Weights of a small image embedding model: activation gelu.
Rows from block 8, named by matrix and row number. Rows with one number belong to one neuron. Each number is 128 + 24 x the weight over its row's rms, rounded and kept within 0 to 255. All counts start at 0. After the name is the row's rms in percent of the matrix's.
# fc1: MLP up (model.blocks.8.mlp.fc1.weight, 768x256), inputs 0-255
# fc2: MLP down (model.blocks.8.mlp.fc2.weight, 256x768, transposed), outputs 0-255
fc1.660 092 [117 106 114 117  75 107 102 144  88 131 122 175  95 111 132 137 148 121 107 116  84 109 118 119 108 163 111 159 164 140 115 126 100 173 111 133 147 119 128 151 133 135 116 126 138 143 145  86  99 160 113 166 116 148 124 166 126  98 145  96 118  95 126 111 112 151 103 127 107 117 119 131 162 100  99 138 137 121 129 113  95  78 132 141 127 167 151 143 122 134 130 107 125 149 127 135 100 114 149 157 118 123 120 162 120 149 106 148 105 153 119 147 138 141 140 147 139 105 155 159  98 145  80 139 143 135 181 163 102 159 142 135 100 120  97 122  92 136 202 155 112 112 143 123 105 146 163 133 112 143 160 142 146  95 124 152 136 130 142 130 140 154 127 102 114 106 129 177 100 112 142  85 119 141 134 105 131 121 135 146 112  97 139 136 152 218 123 150 114 126  95 115 143 117 148 100 152 150 138 110 123  81 144 114  91 140  99 161 194  72 146 131 110 135 148  73 107 165 152 119 102 146 146 122 105 154 162 125 151 115 119 108 146 163 150 185 161 152 163 133 158 151 129 109 128 149  76 151 124 119 106 145 165 130 144 138]
fc1.661 080 [ 69 119 117 103 118 122  89 148 109 102 158 151  94 123 131 126 141 156 103 111 116 120 144 104 114 133 136 140 185 178 144 138 123 125  78 156 139 119 147  93 141 146 124 124 156 144 162  68 104 193 107 145 117  76 153 156 144  83 157 125 106 110 119 109 146 151 100 141 107  99 110 169 151 104 121 133 151 128  97 103 150 104 130 149 122 158 151 131 104 146 144  97 129 139  98 137  75 146 161 123 158 143 124 142 133 169 121 145 112 169 124 147 138 113 110 163 122 159 144 155 144 147 142 108 131 172 107 155 130 141 125 135 111 131 105 101 129 138 165 164 109 106 175 113 108 149 106 105 122 166 140 140 147 134 108 180 123 122 151 141 164 124 118  94 120 129 142 162 102 103 143 140 149 127 160  79 173 105 133 163 109 111 148 185 153 144  94 138 132 137 107 130 111 134 149  92 136 171 153 100  95 130 145 110 143 115 146 123 113 144 148 107 116  87 166 116 135 151  98 128  86 154 131 142  99 111 133 145 135 154 108 100 168 153 148 159 150 162 163 116 136 145 125  95 112 156 147 164 109 129 103 161 146 136 109 155]
fc1.662 110 [119  53 107 104 121 119 103 161 112 135 129 167 105 105 124 127 142 119 123  89  83 127 131  52 109 145 126 132 125 148 105 130  92 158 130 148 136 187 147 166 132 147 129 108 129 154 174 122 112 133 138 136 131 131 161 112 154 119 134 137 103 107 118 124 135 159 100 137  94 112 108 118 144 117 103  81 135 125 116 105 154 108 154 155 149 160 150 125 136 147 143  85  95 152 104 125 129  98 142 140 108 148  78 116 118 130 162 155 107 148 110 139 160 116 138 153 167 144 148 141 114 151 115 151 149 140  87 208 124 138 106 128 122 125 124 129 103 158 165 127 120 121 124 130 112 150 161 110  91 149 155 144 141  87 137 131 136 104 139 149 152 123 111 103 163 143 153 199 117 109 169  94 120 138 150  95 129 102 109 141 105 111 130  73  92 153 103 147 126 155 121  99 141 137 133 107  96 144 132 118  95  67 137 122 119 135  90 161 177 104 144 124 110 115 133  95 136 135 121 120  87 126 120 177 126 116 172 136 130 138  87 121 129 160 138 179 163 135 124 131 151 132 144 126  73 121 108 147 125  95 118 146 148 133 132 144]
fc1.663 110 [151  94  95 148 106 142  68 109  67  97 147 124 128 128 153 123 141 165 134 111 115 100 114  71  98 159 169 146 137 132 132 140 121 198  98 137 120 177 125 128 122 135 151 118 135 134 137 131 129 148 136 138 152  72 116 175 124 125 125  88 121 138 135 117 102 133 125 139 144 125 123 159 116 102 139 114 131 158 130  96 126 142 139 126 176 123 135 122 103 128 112 137 111 209 118 145 117 106 126 116 141 135 155 152 148 138 124 137 118 145 114 124 150 140 157 130 109 156 137 143 107  97 122 133 134 137  93 150 162 139 105 169  83 122 112 126 122  90 202 158 103 132 161 142 135 148 196 153 129 129 151 150 125  60 130 154 148 125 123 117 127 123  92 119  64 136 108 155 114 157 143 126 141 131 130  94 143 120 143 158 125 112 136  82 123 121 127 140 134 152  87 121 130 169 147 116 127 115 131 116 135 107 133  97 151 152 127 154 138  94 122  98 106 130 145 113 138 112 139 115  94 148 172 165 113 153 156 164 112 140 141 105 119 141 111 134 222 138 120 137 134 123 133  97  72 164 115 160 102 125 128 138 144 116 134 133]
fc1.664 098 [134 102 101 110 100 108 126 139 107 154 144 160 100 112 163 118 150 163  72  64  96 102 140 107  85 176  89 149 147 150 127 159  89 138 112 147 138 138 145 125 156 137 126 114 144 143 139 131 107 138 101 188  91 103 112 151 120  96 171 111 111 113 137 105 121 165  96 131 109  90 108 109 145 113 118 119 155 124 111 125 114 127 159 112 137 152 134 133  99 159 128  94 113 118 106 166 104 132 149 173 139 124 112 126 122 160 164 142  84 162 106 167 141 136 104 152 148 169 144 148 116 114  82 136 137 153 164 162 118 154 131 148 146 101 100 106 116 130 140 154 112  89 157 130 122 131 158 119 100 129 151 130 149  77 121 136 154 127 157 148 152 126 120 112 125 118 147 166  80  90 151  95 135 145 152  96 107 101 123 144  89 118 133 113 146 130 111 152 114 166 119 140 129 150 141  97 110 163 138 109 115  98 167 126 123 126 143 174 133  94 137  98 103 102 151  91  86 155 121 101 109 150 153 144  95 121 160 132 131 130  96 123 156 153 161 155 172 158 153 147 169 159 163 141 128 158 119 154 121 112  99 144 144 164 127 147]
fc1.665 089 [ 77 120  79 114  92  87 114 157 106 124 144 175 118 134 139 131 141 163 111 113  90 123 120  70 117 177 109 148 171 138 148 147 121 144 100 130 119 143 148 176 157 156 123 127 141 140 150  74 129 180 116 165 127 125 133 168 130 100 135 136 116 126 123 131 120 137 119 127 127 130  99 132 138 114 131 128 128 110 129 109 145 101 147 118 153 126 123 139  97 133 116 133 111 127 116 131  85 124 136 139 122 142 127 122 134 134 106 161 120 145 118 132 129 171 131 174 116 158 170 142 114 122  97 129 141 137 131 173 149 142 163 118 109 114  82 136 114 146 165 143 115  93 177 114 154 160 123 100 133 133 156 167 142 137 135 177 142 106 132 163 123 161  83  86 125 140 138 203 113 124 157 119 158 175 138  79 172  99 118 137 120 120 153 138 140 164 110 144 107 150  74 128 129 137 157 122 136 124 122  96 130 101 135 155 104 132 121 178 140 114 128 120 102 121 157  79 142 187 146 103 144 148 118 153 111 144 167 127 146 140 134 112 141 192 142 144 136 136 145 128 131 128 108  51 121 150  87 144 100 109 119 137 163 120 103 132]
fc1.666 093 [100 121 112 101  95 146  97 128  97 150 129 154 113  96 143 110 130 133 120 137 109 138 119 133 113 126  72 182 142 146 154 161 129 124  97 136 140 147 135 100 141 135  95 122 137 122 150  92 128 155 123 148 145  83  97 137 128 112 136  91 115 114 152 115 132 151 106 120 100 106 108 154 142 106 104 140 149 158 121 114 137 147 147  99 113 145 131 132 103 148 128 109 151 180 131 119 109 117 153 128 125 102 116 143  84 152 129 153 111 158 148 145 154 114 125 149  90 132 144 129 112 125 105 120  81 138 140 151 111 132  96 142  89 116 110 157 124 101 171 129 104 119 158  81 132 115 146 131  90 172 144  71 127 115  46 158 151 166 127 130 159  96 125 113 123  92 138 189  97 100 145 129 124 139 152  98 153 113 119 169 114 134 191 114 153 177 112 145 140 152 116 148 122 142 135  84 121 135 141 119 109  97 152 105 121 166 138 156 175 108 130 127 147 108 150  56 122 147 123 125  93 130 117 120 125 127 121 140 126 134  98 131 153 155 146 176 117 150 156 148 101 139 120  65 118 173  73 136 142 130 107 148  96 155 110 152]
fc1.667 102 [115 119 123 127  76 104 114 134 110 124 147 141  84  91 153 124 109 161 107 111 114 119 156 123 103 137 106 140 156 153  90 165 100 139 112 158 127 137 158 157 133 119 103 119 150 158 163 127  80 151  99 147  89 116 121 163 120 104 159 109  93 103 115 107  98 180  93 172 113  96 111 149 148 115  97 130 169 120 101  91 121 117 145 129 141 179 155 136 107 163 126 123 123 145  90 170 105 124 139 148 141 115 126 150 124 163 129 147  86 171 126 178 162 161 124 171 124 133 171 141 109 129 114 120 116 174 165 137 148 129 135 129 134 114 102 123  86 134 131 147 115 109 157 101 122 116 133  98 140 153 149 133 158 117  96 153 135 110 168 140 136 136 116 118 109 124 152 169 100 129 133 108 124 145 155 119 130  85 127 173  89 100 120 111 141 145  97 155 101 149 115 125 125 141 162 127 120 144 175 113  97 122 126 107  98 135 108 157 160  96 130 106 105  86 153  89 104 148 145 130 100 130 112 125 111 166 143 151 153 107  98  95 150 124 169 148 133 164 149 136 154 174 138 128 130 168  96 123  91 108 132 170 170 148 154 164]
fc1.668 104 [ 80 111 111 137 110  77 119 147 130 115 101 175 122 119 134 143 131 153 111  93 101 131 108 111  98 182 118 138 156 128 134 159 115 168 123 127 134 168 154 129 142 149 125 119 130 105 151  95 132 173 139 131 154 122 142 142 126 112 137 153  99 118 119 105 129 124 127 136 114 113 120 144 138 149 113 137 150 146 120 116 120 114 201 139 163 125 135 124 139 142 103 107  59 164 120 146 111  88 154 142 116 150 119 157 119 137 130 113 113 140 101 124 136 180 116 164 160 178 199 130 118 134 110 173 107 141 130 207 120 163 137 104 131 126 116 147 119 150 133 144 123 114 108 112 113 143 151 110 144 135 128 144 134  86 155 140 128 124 135 118 143 172  88 117 131 133 147 147 130 158 145 120 119 145 139  73 183 118 134 152 129 126 165 136 164 150 115 149 125 134 117  94 128 117 156 115 109 134 146  90 121  77 137 117  68 129 141 150 169 119 133 127 122 123 145 108 111 173  95 105 150 161 125 206 114 124 140 137 144 128 131 123 143 159 133 183 141 137 135 126 126 134 162 110  57 158  86 134  91  93 139 142 136 108 104 138]
fc1.669 091 [117 101 105 111 111  77 126 104 118 116 118 146 105  99 144 138 136 185 112 112  97  70 142 127  92 129 148 139 154 162 100 135 110 128 107 162 121 141 145 134 150 129 115 107 163 147 130 102 113 147  99 160 124 114 118 140 101 105 148  96  86 103 127 124 121 159 111 160 111  71  75 138 149 108 109 121 167 110  88  90 134 108 123 143 128 156 164 125 109 189 106 112 126 139  97 153 107 116 145 161 136 118 114 146 109 149 127 139 103 178 127 152 142 135 106 143 129 165 169 142  87 109 119 128 117 167 114 133 163 152 127 127 125 113 108 136  99 133 150 137  87  97 172 110 120 133 128 123 120 165 161 126 158 115 114 176 149 115 161 146 147 148 111 111 139 124 158 144 105 116 130  88 133 150 168 115 126  70 127 157 109  91 149 111 143 155  78 164 100 146 116 116 117 155 154  94  95 151 165  90 102 115 145 114 134 163 138 160 130 108 142  89 114  94 160 100 114 147 146 115  98 163 140 145  99 156 163 143 133 116  97  91 151 152 145 160 138 149 149 136 139 158 129  87 137 137  94 130 112 123 103 164 156 143 123 161]
fc1.670 105 [ 98  80 151 130 106  70 109 147 119 150 152 169 121 100 101 176 160 153 119 104  85 144 113  88 115 182 104 144 158 145 137 140 120 126 127 150 175 140 148 145 179 131 108 143 151 135 159 109 132 149 111 187 142 131  95 151  88 106 141 163 132 121 157 157 131 142 119 126 103 117  81 120 143 127 127 131 146 138 129 137 165 117 151 122 144 141 125 144 132 149  98 129 108 124 137 140  94 107 135 174 147 175 121 128 101 149 113 135 105 150 137 131 158 146 139 152 149 154 181 130 112 157  86 136 149 146 147 170 132 142 173 108  97 126 111 143 136 156 136 146 106 110 124 128 137 152 129 133 117 132 146 125 140 103 129 149 141 138 142 143 134 148  84  91  99 105 135 173 123 142 146 123 135 162 155  73 156 111 110 130 109 128 129 175 177 147 135 159 131 161 110 135 152 113 144 124 134 126 140  84 158  73 153 100 128 114 161 187 133 106 152 115 135 116 161 102 162 168 149 116  86 159 165 167 119 133 157 117 123 153 133 117 157 163 142 170 130 133 154 121 131 152 119  82 118 137  77 149 130 104 102 122 143 114 120 146]
fc1.671 099 [142 125  82  96 124 105 101 148 107  94 139 209 124 103  99 158 101 128 148 122  85  86 110  89 126 136 121 140 132 185 162 148 115 134  81 141  86 127 121  96 128 129 114 113 134  90  97 115 137 131 126 131 151 137 120 104  94 125 121  79 115 109 122 150 133 136 114 126 132 125 103 133 127 156 105  87 120  94  90 132 102 106 135 172 112 140 151  95  95 161 159 120 107  82 109 114 115 155 136 145 132 128 107 145 116 127 162 105 123 126 107 126 121 126 151 140 111 160 111 113 108 123  78 124 118 124 194 131  90 200 129 165  93 122 115 123 110  94 178 127  82 137 105 117 121 108 133 122 131 165 159 135 119 138 135 150 115 108 128 120 163 125  82 129 131 139 145 155 118 123 182  91 111 144 144 157 129 102 115 127 116 101 134 167 102 162 108 129 138 138 141 136 122 112 114 101 129 152 124  94  78 112 116 160 135 132  92  92 166 111 127  92  87 117 145 108  70 118 146 122 114 176 125 117 117 145 145 140 110 147 109 128 145 172 133 203 141 110 131 147 132 120  92 118 121 125 149 121 130 130 141 156 148 137 111 142]
fc1.672 113 [ 91 108 103 113  98 154  89 157 102 142 134 134 118  96 158 114 107 157 123 109 118 131 146 125 137 149 112 151 144 149  78 139 132 163 107 146 151 141 156 106 154 136 100 124 134 170 158 100 125 142 147 184 123 105 145 138 123 116 141 119 143 109 112  93 108 143 105 158 126 113 125 156 151 114 117 103 133  87  91 120  83 114 123 166 137 146 156 171  88 150 156  99 119 146 115 142 105 128 145 154 150 129 121 131 109 140 122 150 112 130 102 162 209 124 108 154 106 153 128 154 121 156 124 154  90 142 104 157 148 131 178 175  91 123 125 138 127 107 173 129 115 139  99  91 134 121 125 122 121 158 158 112 138  95 111 125 117 121 135 152 159 119 107 132 115 141 153 131  88 107 156 143 132 153 140 149 186 128 124 133 107 107 144 150 125 186 111 154 147 150 143 120 124  97 135 117 112 160 139 128  92 142 170 149 103 132 178 102 143 113 176  89 102 104 155 112 113 122  95 151 126 160 124 212 131 130 179 126 111 177 117 123 159 130 148 118 147 140 137 149 143 138  93 127 135 128  87 114 108  63 116 140 132 157 123 138]
fc1.673 096 [133 104 118 132 108 100 112 141 102 129 100 197 123 123 116 126 117 149 104 132 105 101 131 104 115 132  93 150 174 158 143 152 125 158 112 131 161 118 121 115 116 123 126 130 136 120 148 111 133 125 118 169 143  93 127 118 131 112 143  89 107 130 135 135 135 126 122 138 124 125  78 139 140 168 123 114 125 125 109 124 113 105 166 148 128 129 142 142 120 136 155 116 144 122 118 125 119 113 131 139 136 135 115 150 110 132 118 128 120 138 121 127 106 129 141 145 139 134 156 137  89 141  67 103 121 126 156 152  91 172 129 140  94 114  81 155 124 132 160 134  79 105 126 123 128 134 156 129 124 154 156 136 129 120 133 166 118 119 126 109 136 176  89 101 132 137 130 188 101 107 188 100 121 138 145 174 128 109 137 146 123 118 150 131 155 139 114 143 122 163 113 123 118 199 123  91 160 141 138  93 125  85 116 137 141 138 130 156 188 100 132 107 112 123 168  57  78 105 197 128  68 173 124 119 121 138 117 138 125 131 128 117 144 196 153 229 141 124 132 116 139 115  82 126  82 162 142 146 125 124 116 144 168 148 114 142]
fc2.660 083 [121 112 139 123 116 146 134 146  85 141 156 105 128 115 119 142 137 116 122 150 130 142 140 157 109 133 109 147 150 186 154 138 136 140 127 137 167  90 152 109 137 151 146 138 132 143 151  94 119 145  83 129  63 149 131 101 153 133 180 150 156 118 131 156  97 132 128 171 146 131  98 189 136 111 138 146 141 158  78 129 123 114  87 136 134 142 173 168  75 173 101 125 163 138 143 120  67 122 151 133 140 129 133 149 145 155 148 145  92 163 129 152 123 133 160 136 112 156 123 161 135 148 126  76 126 132 146 133 118 118 157 132 104 148 124  68 118 132 151 110 149 128 151 137 140 140 155 133 124 173 181 127 132 133 114 176 113 147 142 146 172 167 140 112 149 143 156 111  85 122 101 151 156 136 127  97 136 134 140 158 118 135 181 163 165 150  89 145 120 104 134 107 152 135 121 111 123 130 166 130 125 148 141 120 138 150 153 135 144 139 168 132 110 125 178 119 134 142 143 134  97 130 179 128 163 153 123 116 127 115 131 114 139 124 158 151  99 176 116 163 114 129 125  70 151 133  93 168 123  58 151 133 134 152 124 141]
fc2.661 112 [106 118 111 130 123  89 148 105 115  93 164 142  81 103 113 124 125 142  81 112 105 115 143  80 108 101 127 114 123 110 119 121 119 114 117 131 111 138 113 161 120 108 114 102 121 100 106 118 102 150 122  92  93 108  94  98 105  86 116  98  98 116 129  96 153 155  73 110 119 116  97 153 106 113 120 102 129  92  93  66 159 107 187 130 123 112 111 137 126 150  72 114 156 158  99 117 119 113 127 129 101 112 114 131 111 100 125 108 108 105 112 133 131 111 113 117 137 110 160 105  99 113 117 138  87 109 128 154 110 108 100 108 100  99 114 125 118 112 132 101 126 101 121 120 126 128 167 106 119 141 121 110 118 115  97 102 118  91 110 116 103 125 111 120 163 132  96 124 124 132 111 102 108 124 118 101 138  98 108 119 102  93 172 126 157 143  62 109 113 154 119 111 119 153  92  85 121 108 116 101  57  89  96  84  76 159 137 119 190 110 102 140  79 113 100  79 111 133 142 112 120 152 127 135  98 167 158 109 140 125 114  84 115 133 126 174 120 118 112 114 107  99 142 143  88  99 128 110  97 138 121 136 144 130 159 129]
fc2.662 137 [120  87 122 122 119  90  98 121  81 138 138 136  95 103 126 127 112 139 100 109 116 120 121 106 116 140 148 115 172 172 101 152 126 143  86 146 119 146 137 165 123 125 117 117 140 121 110  81 123 161 137 145  97 121 127 157 123  87 165  82  93 121 124 119 108 181 102 124 124  99  89 151 129 119 113 111 153 121  62  79 106  88 165 122 114 127 144 142  88 175 101 109 157 145 100 128 105 121 141 118 135 121 123 176 121 147 146 122  90 137 106 150 177 143 118 143 116 117 156 134 103 131  91 120 117 121 129 151 143 117 136 140 158 135  82 110 131 102 178 169  89 120 134 123 116 130 153 123 122 146 152 127 116 101 131 163 119 116 121 119 129 169 103  96 154 117 136 140  82 113 118 125 126 130 145 114 156  81 136 136  70  82 134 120 147 163  88 133 132 166  83 116 119 127 120  90 109 166 146  91 111 116 116 124 112 158 126 138 151 125 131  85 110  77 177 111 106 133 144 136 131 159 129 149 129 137 189 110 127 133 116  87 168 145 163 140 144 124 141 129 153 128  95 120 115 142 111 117  87  93 126 161 171 165 137 151]
fc2.663 124 [159 150 126 114 125  65 128 119 142 104 114 170 138  94 118  92 129 119 151 111 102 132 134 128 120 138 125  98 127 144 130 189 133 126  98 103 144 110 120 142 112 123 103 123 157 121 153 152 121 147  57 157 158 173 105 138 149 134 139  81 108  93  94 128  90 115  96 136 100  80  73 124 113 146 145 156 116  98  93 154 124 144 149 141 109 132 128 150 123 142 126 135 117 152 123  91 122 115 112 135  69 101 132 147  95 137 134 109 139 170 137 169 121 150 150 140 135 137 114  96 123 155  84 100  91 133 188  83 123 161 123 153 139 148  97 137 100 109 127 131 122 117 154 117 114 124 136 115 121 149 116 120 107  97 110 156  88  95 140 102 128 147 106 141  53  90 141 155 127 116 119  92 123 153 117 135  65 100 109 126 135 129 164 103 128 141 126 131  81 115 138 124  85 149 119 147 119 158 157 118 141 119 139 102 122 167 130 170 146  81 112 123 146 137 135  93  67 107 162 100 138 122 103 121 107 145 130 103 138 120 120 124 119 158 159 173 120 125 117 102 169 124 156 111 109 110  97 155 134 134 149 127 136  88 126 135]
fc2.664 076 [131  77 160 136 116  65  82 109  98  99 125 157  99 129 135 151 140 159 105 123 101  87  99 119 100 135 115 134 159 117 103 177 108 173 105 136 108 128 130 145 130 130 120 141 116  95 155 117 143 140 120 127  83 128 121 132 134 115 132 105  95 131 144  89 124 155 111 114 128 101  88 102 119 149 138 135 171 115 120  97 143 139 175 157 146 126 137 105 129 142  88 163  87 156 138 139  90 155 146 136 120 148 124 148 145 130 186 139 112 173 118 149 160 160 133 151 120 150 160 144  96 100 133 139 131 153 168 187 122 139 131 118  94  93 101 145 153 143 132 155  97 134 123 121 143 130 136 123 114 174 124 138 135 111 150 146 139 127 154 140 116 169  99 103 176 135 118 109 130 141 118 138 131 142 143  90 139  90 113 149 107 107 128 134 167 165  78 153 142 161 107 128 129 117 118 119 153 142 125 100 114 117 135  65  81 100 132 125 170 113 132 125 145 107 149  83  88 109 130 102 136 141 124 146 130 141 156 138 173  99 135 108 153 139 103 193 138 135  96 131 143 118 131 117  87 134 128 138  80 109 138 169 135 154 188 111]
fc2.665 098 [ 74 109 137 139 121  85  73 133 104 131 147 142  95  86 110 139 142 146 116 110  66 108 148  90 141 123  98 117 119 143  94 127 116 160 131 128 128 160 129 136 122 123 134 115 102 127 127  83 137 137 146 111  87 149 120 153 128  99 128 123 134 110 134 122 125 155 103 135 125 112 134 143 119 117 114 100 148 130 100  99 126  59 179 128 135 160 172 146  94 157 109 120 146 170  96 142 125  80 151 119 132 126 115 137 128 123 119 132  93 119 121 160 150 118 118 120 161 138 115 114  81 162 117 137 136 131 108 182 125 133 118 143 156 130 153 116 128 131 176 122 118 135 129 111 138 132 111 119 143 153 159 139 135  22 112 113 125 121 137 141 130 133 104 142 147 139 116 179 148 146 120 141 134 149 148 104 145 109 113 106 100 112 145  94 137 170  82 117 143 152  85  90 136 154 126  91 115 183 100 118 112 103 132 136 106 148 133 128 170 100 124  90 115  95 136 123 151 168 152 109  93 148 132 159 134 169 182  82 143 129 126 117 150 126 146 134 122 127 132 123 116 108 102 141 140 120  54 133 146  85 154 157 173 147 143 134]
fc2.666 125 [116  89 135 134  86  98 133 125 100 113 160 120 134 116 157 135 131 156 127  89 108 117 164 180 104 120 108 149 160 143  78 151 141 128  98 150 144 119 139 157 121 132 124 130 159 133 129 127 124 178  80 153 122 123 155 158 143  75 128 127  89 109 133  69 103 150 110 154 129 119 118 165 145 113 113 122 157 131 104  64 128  76 138 150 114 110 152 152 100 154  39 134 142 142 123 139  74 116 113 126 132 126 119 116 121 139 129 137  79 146 107 139 174 151 132 138 141 163 145 121 113 124 135 129 137 135 137  93 133 150  96 111 172 126  88  97 130 108 149 146 140 123 159 121 129 142 152 135 127 173 159 130 113 140  95 168 132 113 132 129 126 129 134  75 119 129 146  84 117 135 110 133 123 140 145  95 125  70 132 136 109 103 129 143 131 155  68 117 125 146 117 113 125  95 119  87 134 149 154 114 101 108 124 139 113 152 131 144 153 114 136  84 108 118 162 120  93 185 143 110  84 145 136 140 140 154 169 127 124 125 123  92 143 140 124 126 123 135 150 106 170 111 144 134 156 148  98 155 101  98 133 163 179 164 130 159]
fc2.667 069 [125 137  93  95 143 123 126  89 146 105 139 113 121 146 107 116  89 119 135 123 159 117 111 148 139 142 114 157 155 144 134 143 115 112 137 164 146  80 152 123  80  94 107 120 128 145 121 137 141 127 150 107 131 129  79 115 121  81 109 137 138 104  88 136 128 122 101 155  83 136 100 128 142 116  88 117 128 148 118 151 138 144 140  82  77 137 121 141 147 123 124 105 117 127  89  79 117 133  85 107 112 107  95 137  95 151 147 115 143 133 114  88 112 138 109 116 105 120 105 123 129 156 158 108  97 122 127 137 138  96 165 113 101 169 102 134  85 105 109 126 118 106 118  96 100  91 121 138 108  95 107  85 148 159 152 165  70 136 127  94 139 134 113 142 157  92 124 111 115  84 131  75 102 133 142 114 142 154 117 113 142 140 130 113 146 149 128 103 112 148 139 158  87  92 105 151  92 102 116 136 112 133 139 124  97 136  73  75 110 164 140 109  98 146 142 156 139  81  61 124 161 133 107  99  87 111 141  77 110 171  94 133 100 104 140 129 142 129 139  93 118 153 176 145 106 152 142 115 128  91 135 106 104 148 139 161]
fc2.668 138 [114 114 126 127  86  92  86 128  93 154 117 163 124  99 138 124 112 160 102  92  71 116 138  76  97 148 110 129 169 148 109 188 150 162  94 134 131 144 125 149 136 140 132 161 163 124 123 103 121 146 119 169 102 118 135 116 141 116 172 115  97 137 135 110  97 140 118 125 136  93  84 143 136 144 150 129 135 157 123  85 120 112 153 149 123 115 140 140 134 160 117 139 140 172 117 141 100 115 128 141 115 114 145 155 141 145 153 133  76 142 136 141 148 142 130 135 139 118 161 144 104 133  94 152 116 124 142 154 146 166 114 139 141 151  77 112 140 142 159 136  91 141 145 171 140 135 161 150 142 168 127 126 134  91 138 187 162 137 148 134 119 185 115 106 148 132 137 149  94 111 145 122 141 144 117 107 147  91 133 140  95 100 129 143 143 166 109 131 114 160  83 122 130 137 144 110 138 162 151  81 127  97 129  73  91 131 133 154 138 129 144 105 149  94 171 101 105 143 125 149 118 171 143 165 138 116 132 138 162 149 136  94 159 167 155 163 124 152 153 136 148 157 159 104  95 150  99 116  79  66 114 154 132 152 145 150]
fc2.669 046 [124 164 133 109  97  86 158 121 133 145 153 113 119 116  89 100  97 103 152  71 113 129 150 122  82 160  71 108 163 100 115 133 107 175 121 137 122 125 112 181 120 132 128 141  90 140 123  96 120 142 156 119 106 110 120  97 101 156 147 132 142 156 103 110 129 129 154 107 124 132 112  77 123 137 141 141 128 110 135 141 145  80 116 129 121 114  88 143 115 114 166 139 107 113 136 146  85 199 170 141 130 172 128 132 112 126 169 136 157  89 149 139 153 130 100  97 170 108 133 138 115 149 140 128 115 133 117 141 124 122 146 167 165 130 151 102 194 159 117 161 162 125 147 142 149 101 173 134 141 128 139 139 108 113 151 102 103 170 116 103 132 126 108 116 129 101  99 166 113 124 127 119 108 117 106 108 124 160 162 140 149 114 145 154 129  95 125 132 117  95  97  84  99 132 131 185 124 105 162 114 147 143 150 166 144 126 105  71 105 106 112 149 185 117 107  91  90  96  94 149 143 147 140 138 106 134 120 128 113 133 119 133 122 137 101 113 142 134 103 141 146 116 153 126 141 167 109  85  98 111 108 156 158 110  96 154]
fc2.670 133 [102  84 136 146  96  75 107 119 103 118 135 165 117 119 143 134 134 150  87 109 113 112 155 117  76 161  99 140 160 148 113 161 117 164 100 139 117 156 127 159 141 124 153 142 152 128 146 119 134 162 128 154 107 126 124 113 120 105 145 125  80 145 142 117  92 158 111 122 149  98  67 146 124 135 134 128 152 114 111 108 153  97 119 141 163 138 123 124 136 163 112 117 154 149 132 144  63 124 148 136 114 144 129 147 139 143 125 135  81 137 138 138 148 147 124 131 143 126 159 125  88 148  79  78 138 137 164 168  77 140 156 124 137 120  75 119 142 148 144 163  81 138 167 124 155 140 159 137 125 161 133 136 151 104  84 170 133 115 132 145 139 185 112  94 143 154 120 153  86 125 160 134 138 126 139 126 148  82 139 137 106  88 128 127 140 160 120 144 157 153 133  88 149 151 129 109 143 142 147  82 118 125 156 117 107 131 141 158 119 110 128 104 137 106 174  91 110 146 174 113 100 182 135 159 116 131 152 118 135 115 121 102 159 150 150 201 143 120 154 143 159 153 159  92 115 145 126 132 101 104 123 173 141 124 135 147]
fc2.671 114 [112 103 119 111 102 146  85 130  72 111 119 167 108 101 160 112  95 144 147  91 129 129  99 101  78 163 134 124 148 162 124 125 109 155 132 103 134 108 137 150 110 122 124 108 125 120  83  99 110 141 156 131  44 125 139 112 121 121 133 145 125 101  97 134  75 128 112 116 103 119 131 131 118 135 113  90 117 131  63 109 120 112  90 130 101 140 154 154 117 140 100 113 156 138  88 104 124  92 140 147 127 103 109 132 123 133 155 128  80 150 120 130 154 147 119 123 182 149 135 132  91 122 114 101 128 123 142 179 124 176 122 125 148 142 120 134 105 140 165 138  88 134 108  92 121 109 132 126 149 155 121 101  84 133 128 148  88 129 111 126 126 183  88 123 183 109 120 157  95 127 142 105 101 131 152 121 168 101 103 110 100 103 155 113 141 167 115 101 145 141  73  90 104 122 133  96  91 133 106  93 122 112 101 176 152 124 128 103 117 118 125  89 112  97 160 118 105 175 122 157 153 153 119 135 144 132 159 124 138 108 122 122 169 117 147 155 143 114 115 124 141  90 120 112 124 140 126 142  88  75 140 166 133 132 156 119]
fc2.672 138 [131 124  96  96 120 119 116  97 125 118 128 135 126  97 119  95 109 161 105 102 100 125 158 121 105 139  63 119 150 132 124 169 118 137  96 138 109 144 133 149 122 118  82 123 165 136 107 136 133 178 127 117 140 105 109 142 124 101 149 119 116  93  95  83 126 148  93 132  97  84  90 145 124 109  96 107 158 113  75 128 133 103 172 126  92 116 113 154 121 177 129  99 111 111  83  98 117 118 124 124 115 108  84 129  85 115 133 115 112 150  85 122 146 171 100 124 148 104 145 102  87 120  99 133  84  96 165 114 134 108 116 145 119 135  97 135 100 125 123 131  78 127 124  83  94 103 135  91  80 157 129  84 130 118 122 174  87 117 127  99 132 126 111  84 108  96 126 116 110 124 100  88  90 145 134 112 128  91  87 115  93  98 174 109 144 118  94 107  97 155 128 120 103 115  96 101  97 126 132 120 119 107 116 102 105 162  96 121 172 102 114 106  98 112 146 110  91 120 127 110 142 166 103 108 105 145 121 135 107 109  96 106 138 128 144 136 139 103 131 100 143 138 146 136 112 177 107  98 118 129 113 148 152 148 125 161]
fc2.673 109 [ 92 106 122 112 100  89 102 121  91 113 161 180 134 121 133 120 103 120 137 150 126 152 139  95 135 131 150 165 164 160 125 120 115 149 121 149 138 148 133 128 159 129 126 122 177 142 151  80 135 147 152 135 119 128 128 144 120  70 109  89  96 121 114 149  90 153  93 143 131  90  81 138 145 122 113 143 144 121 104 105 110  85 142 122 128 134 137 165 102 174 115 106 149 169  88 170  94 117 140 142 133 143 103 178 123 147 127 123 126 141 136 119 157 129 126 149 117 124 155 142  95 175 109 112 113 138 145 174 116 141 142 167 144 112 101 133 104  97 166 147 141 114 164 133 120 136 139 137 104 163 181 119 152  77  64 177 129 115 118 119 142 122  97 100 128 127 131 195 141 122 153 102 120 127 133 108 138 108 120 149 116 111 119 124 116 166  93 130 145 163 113 103 136 129 118  98 141 156 117  93 110 111 162 124 134 139 116 143 156  98 130 123 123  89 149  91 129 165 128 126  71 158 125 162 114 175 166 115 164 151 116  97 154 138 152 167 132 123 168 138 135 117 117 116 117 148  87 115 138 118 116 151 158 158 109 178]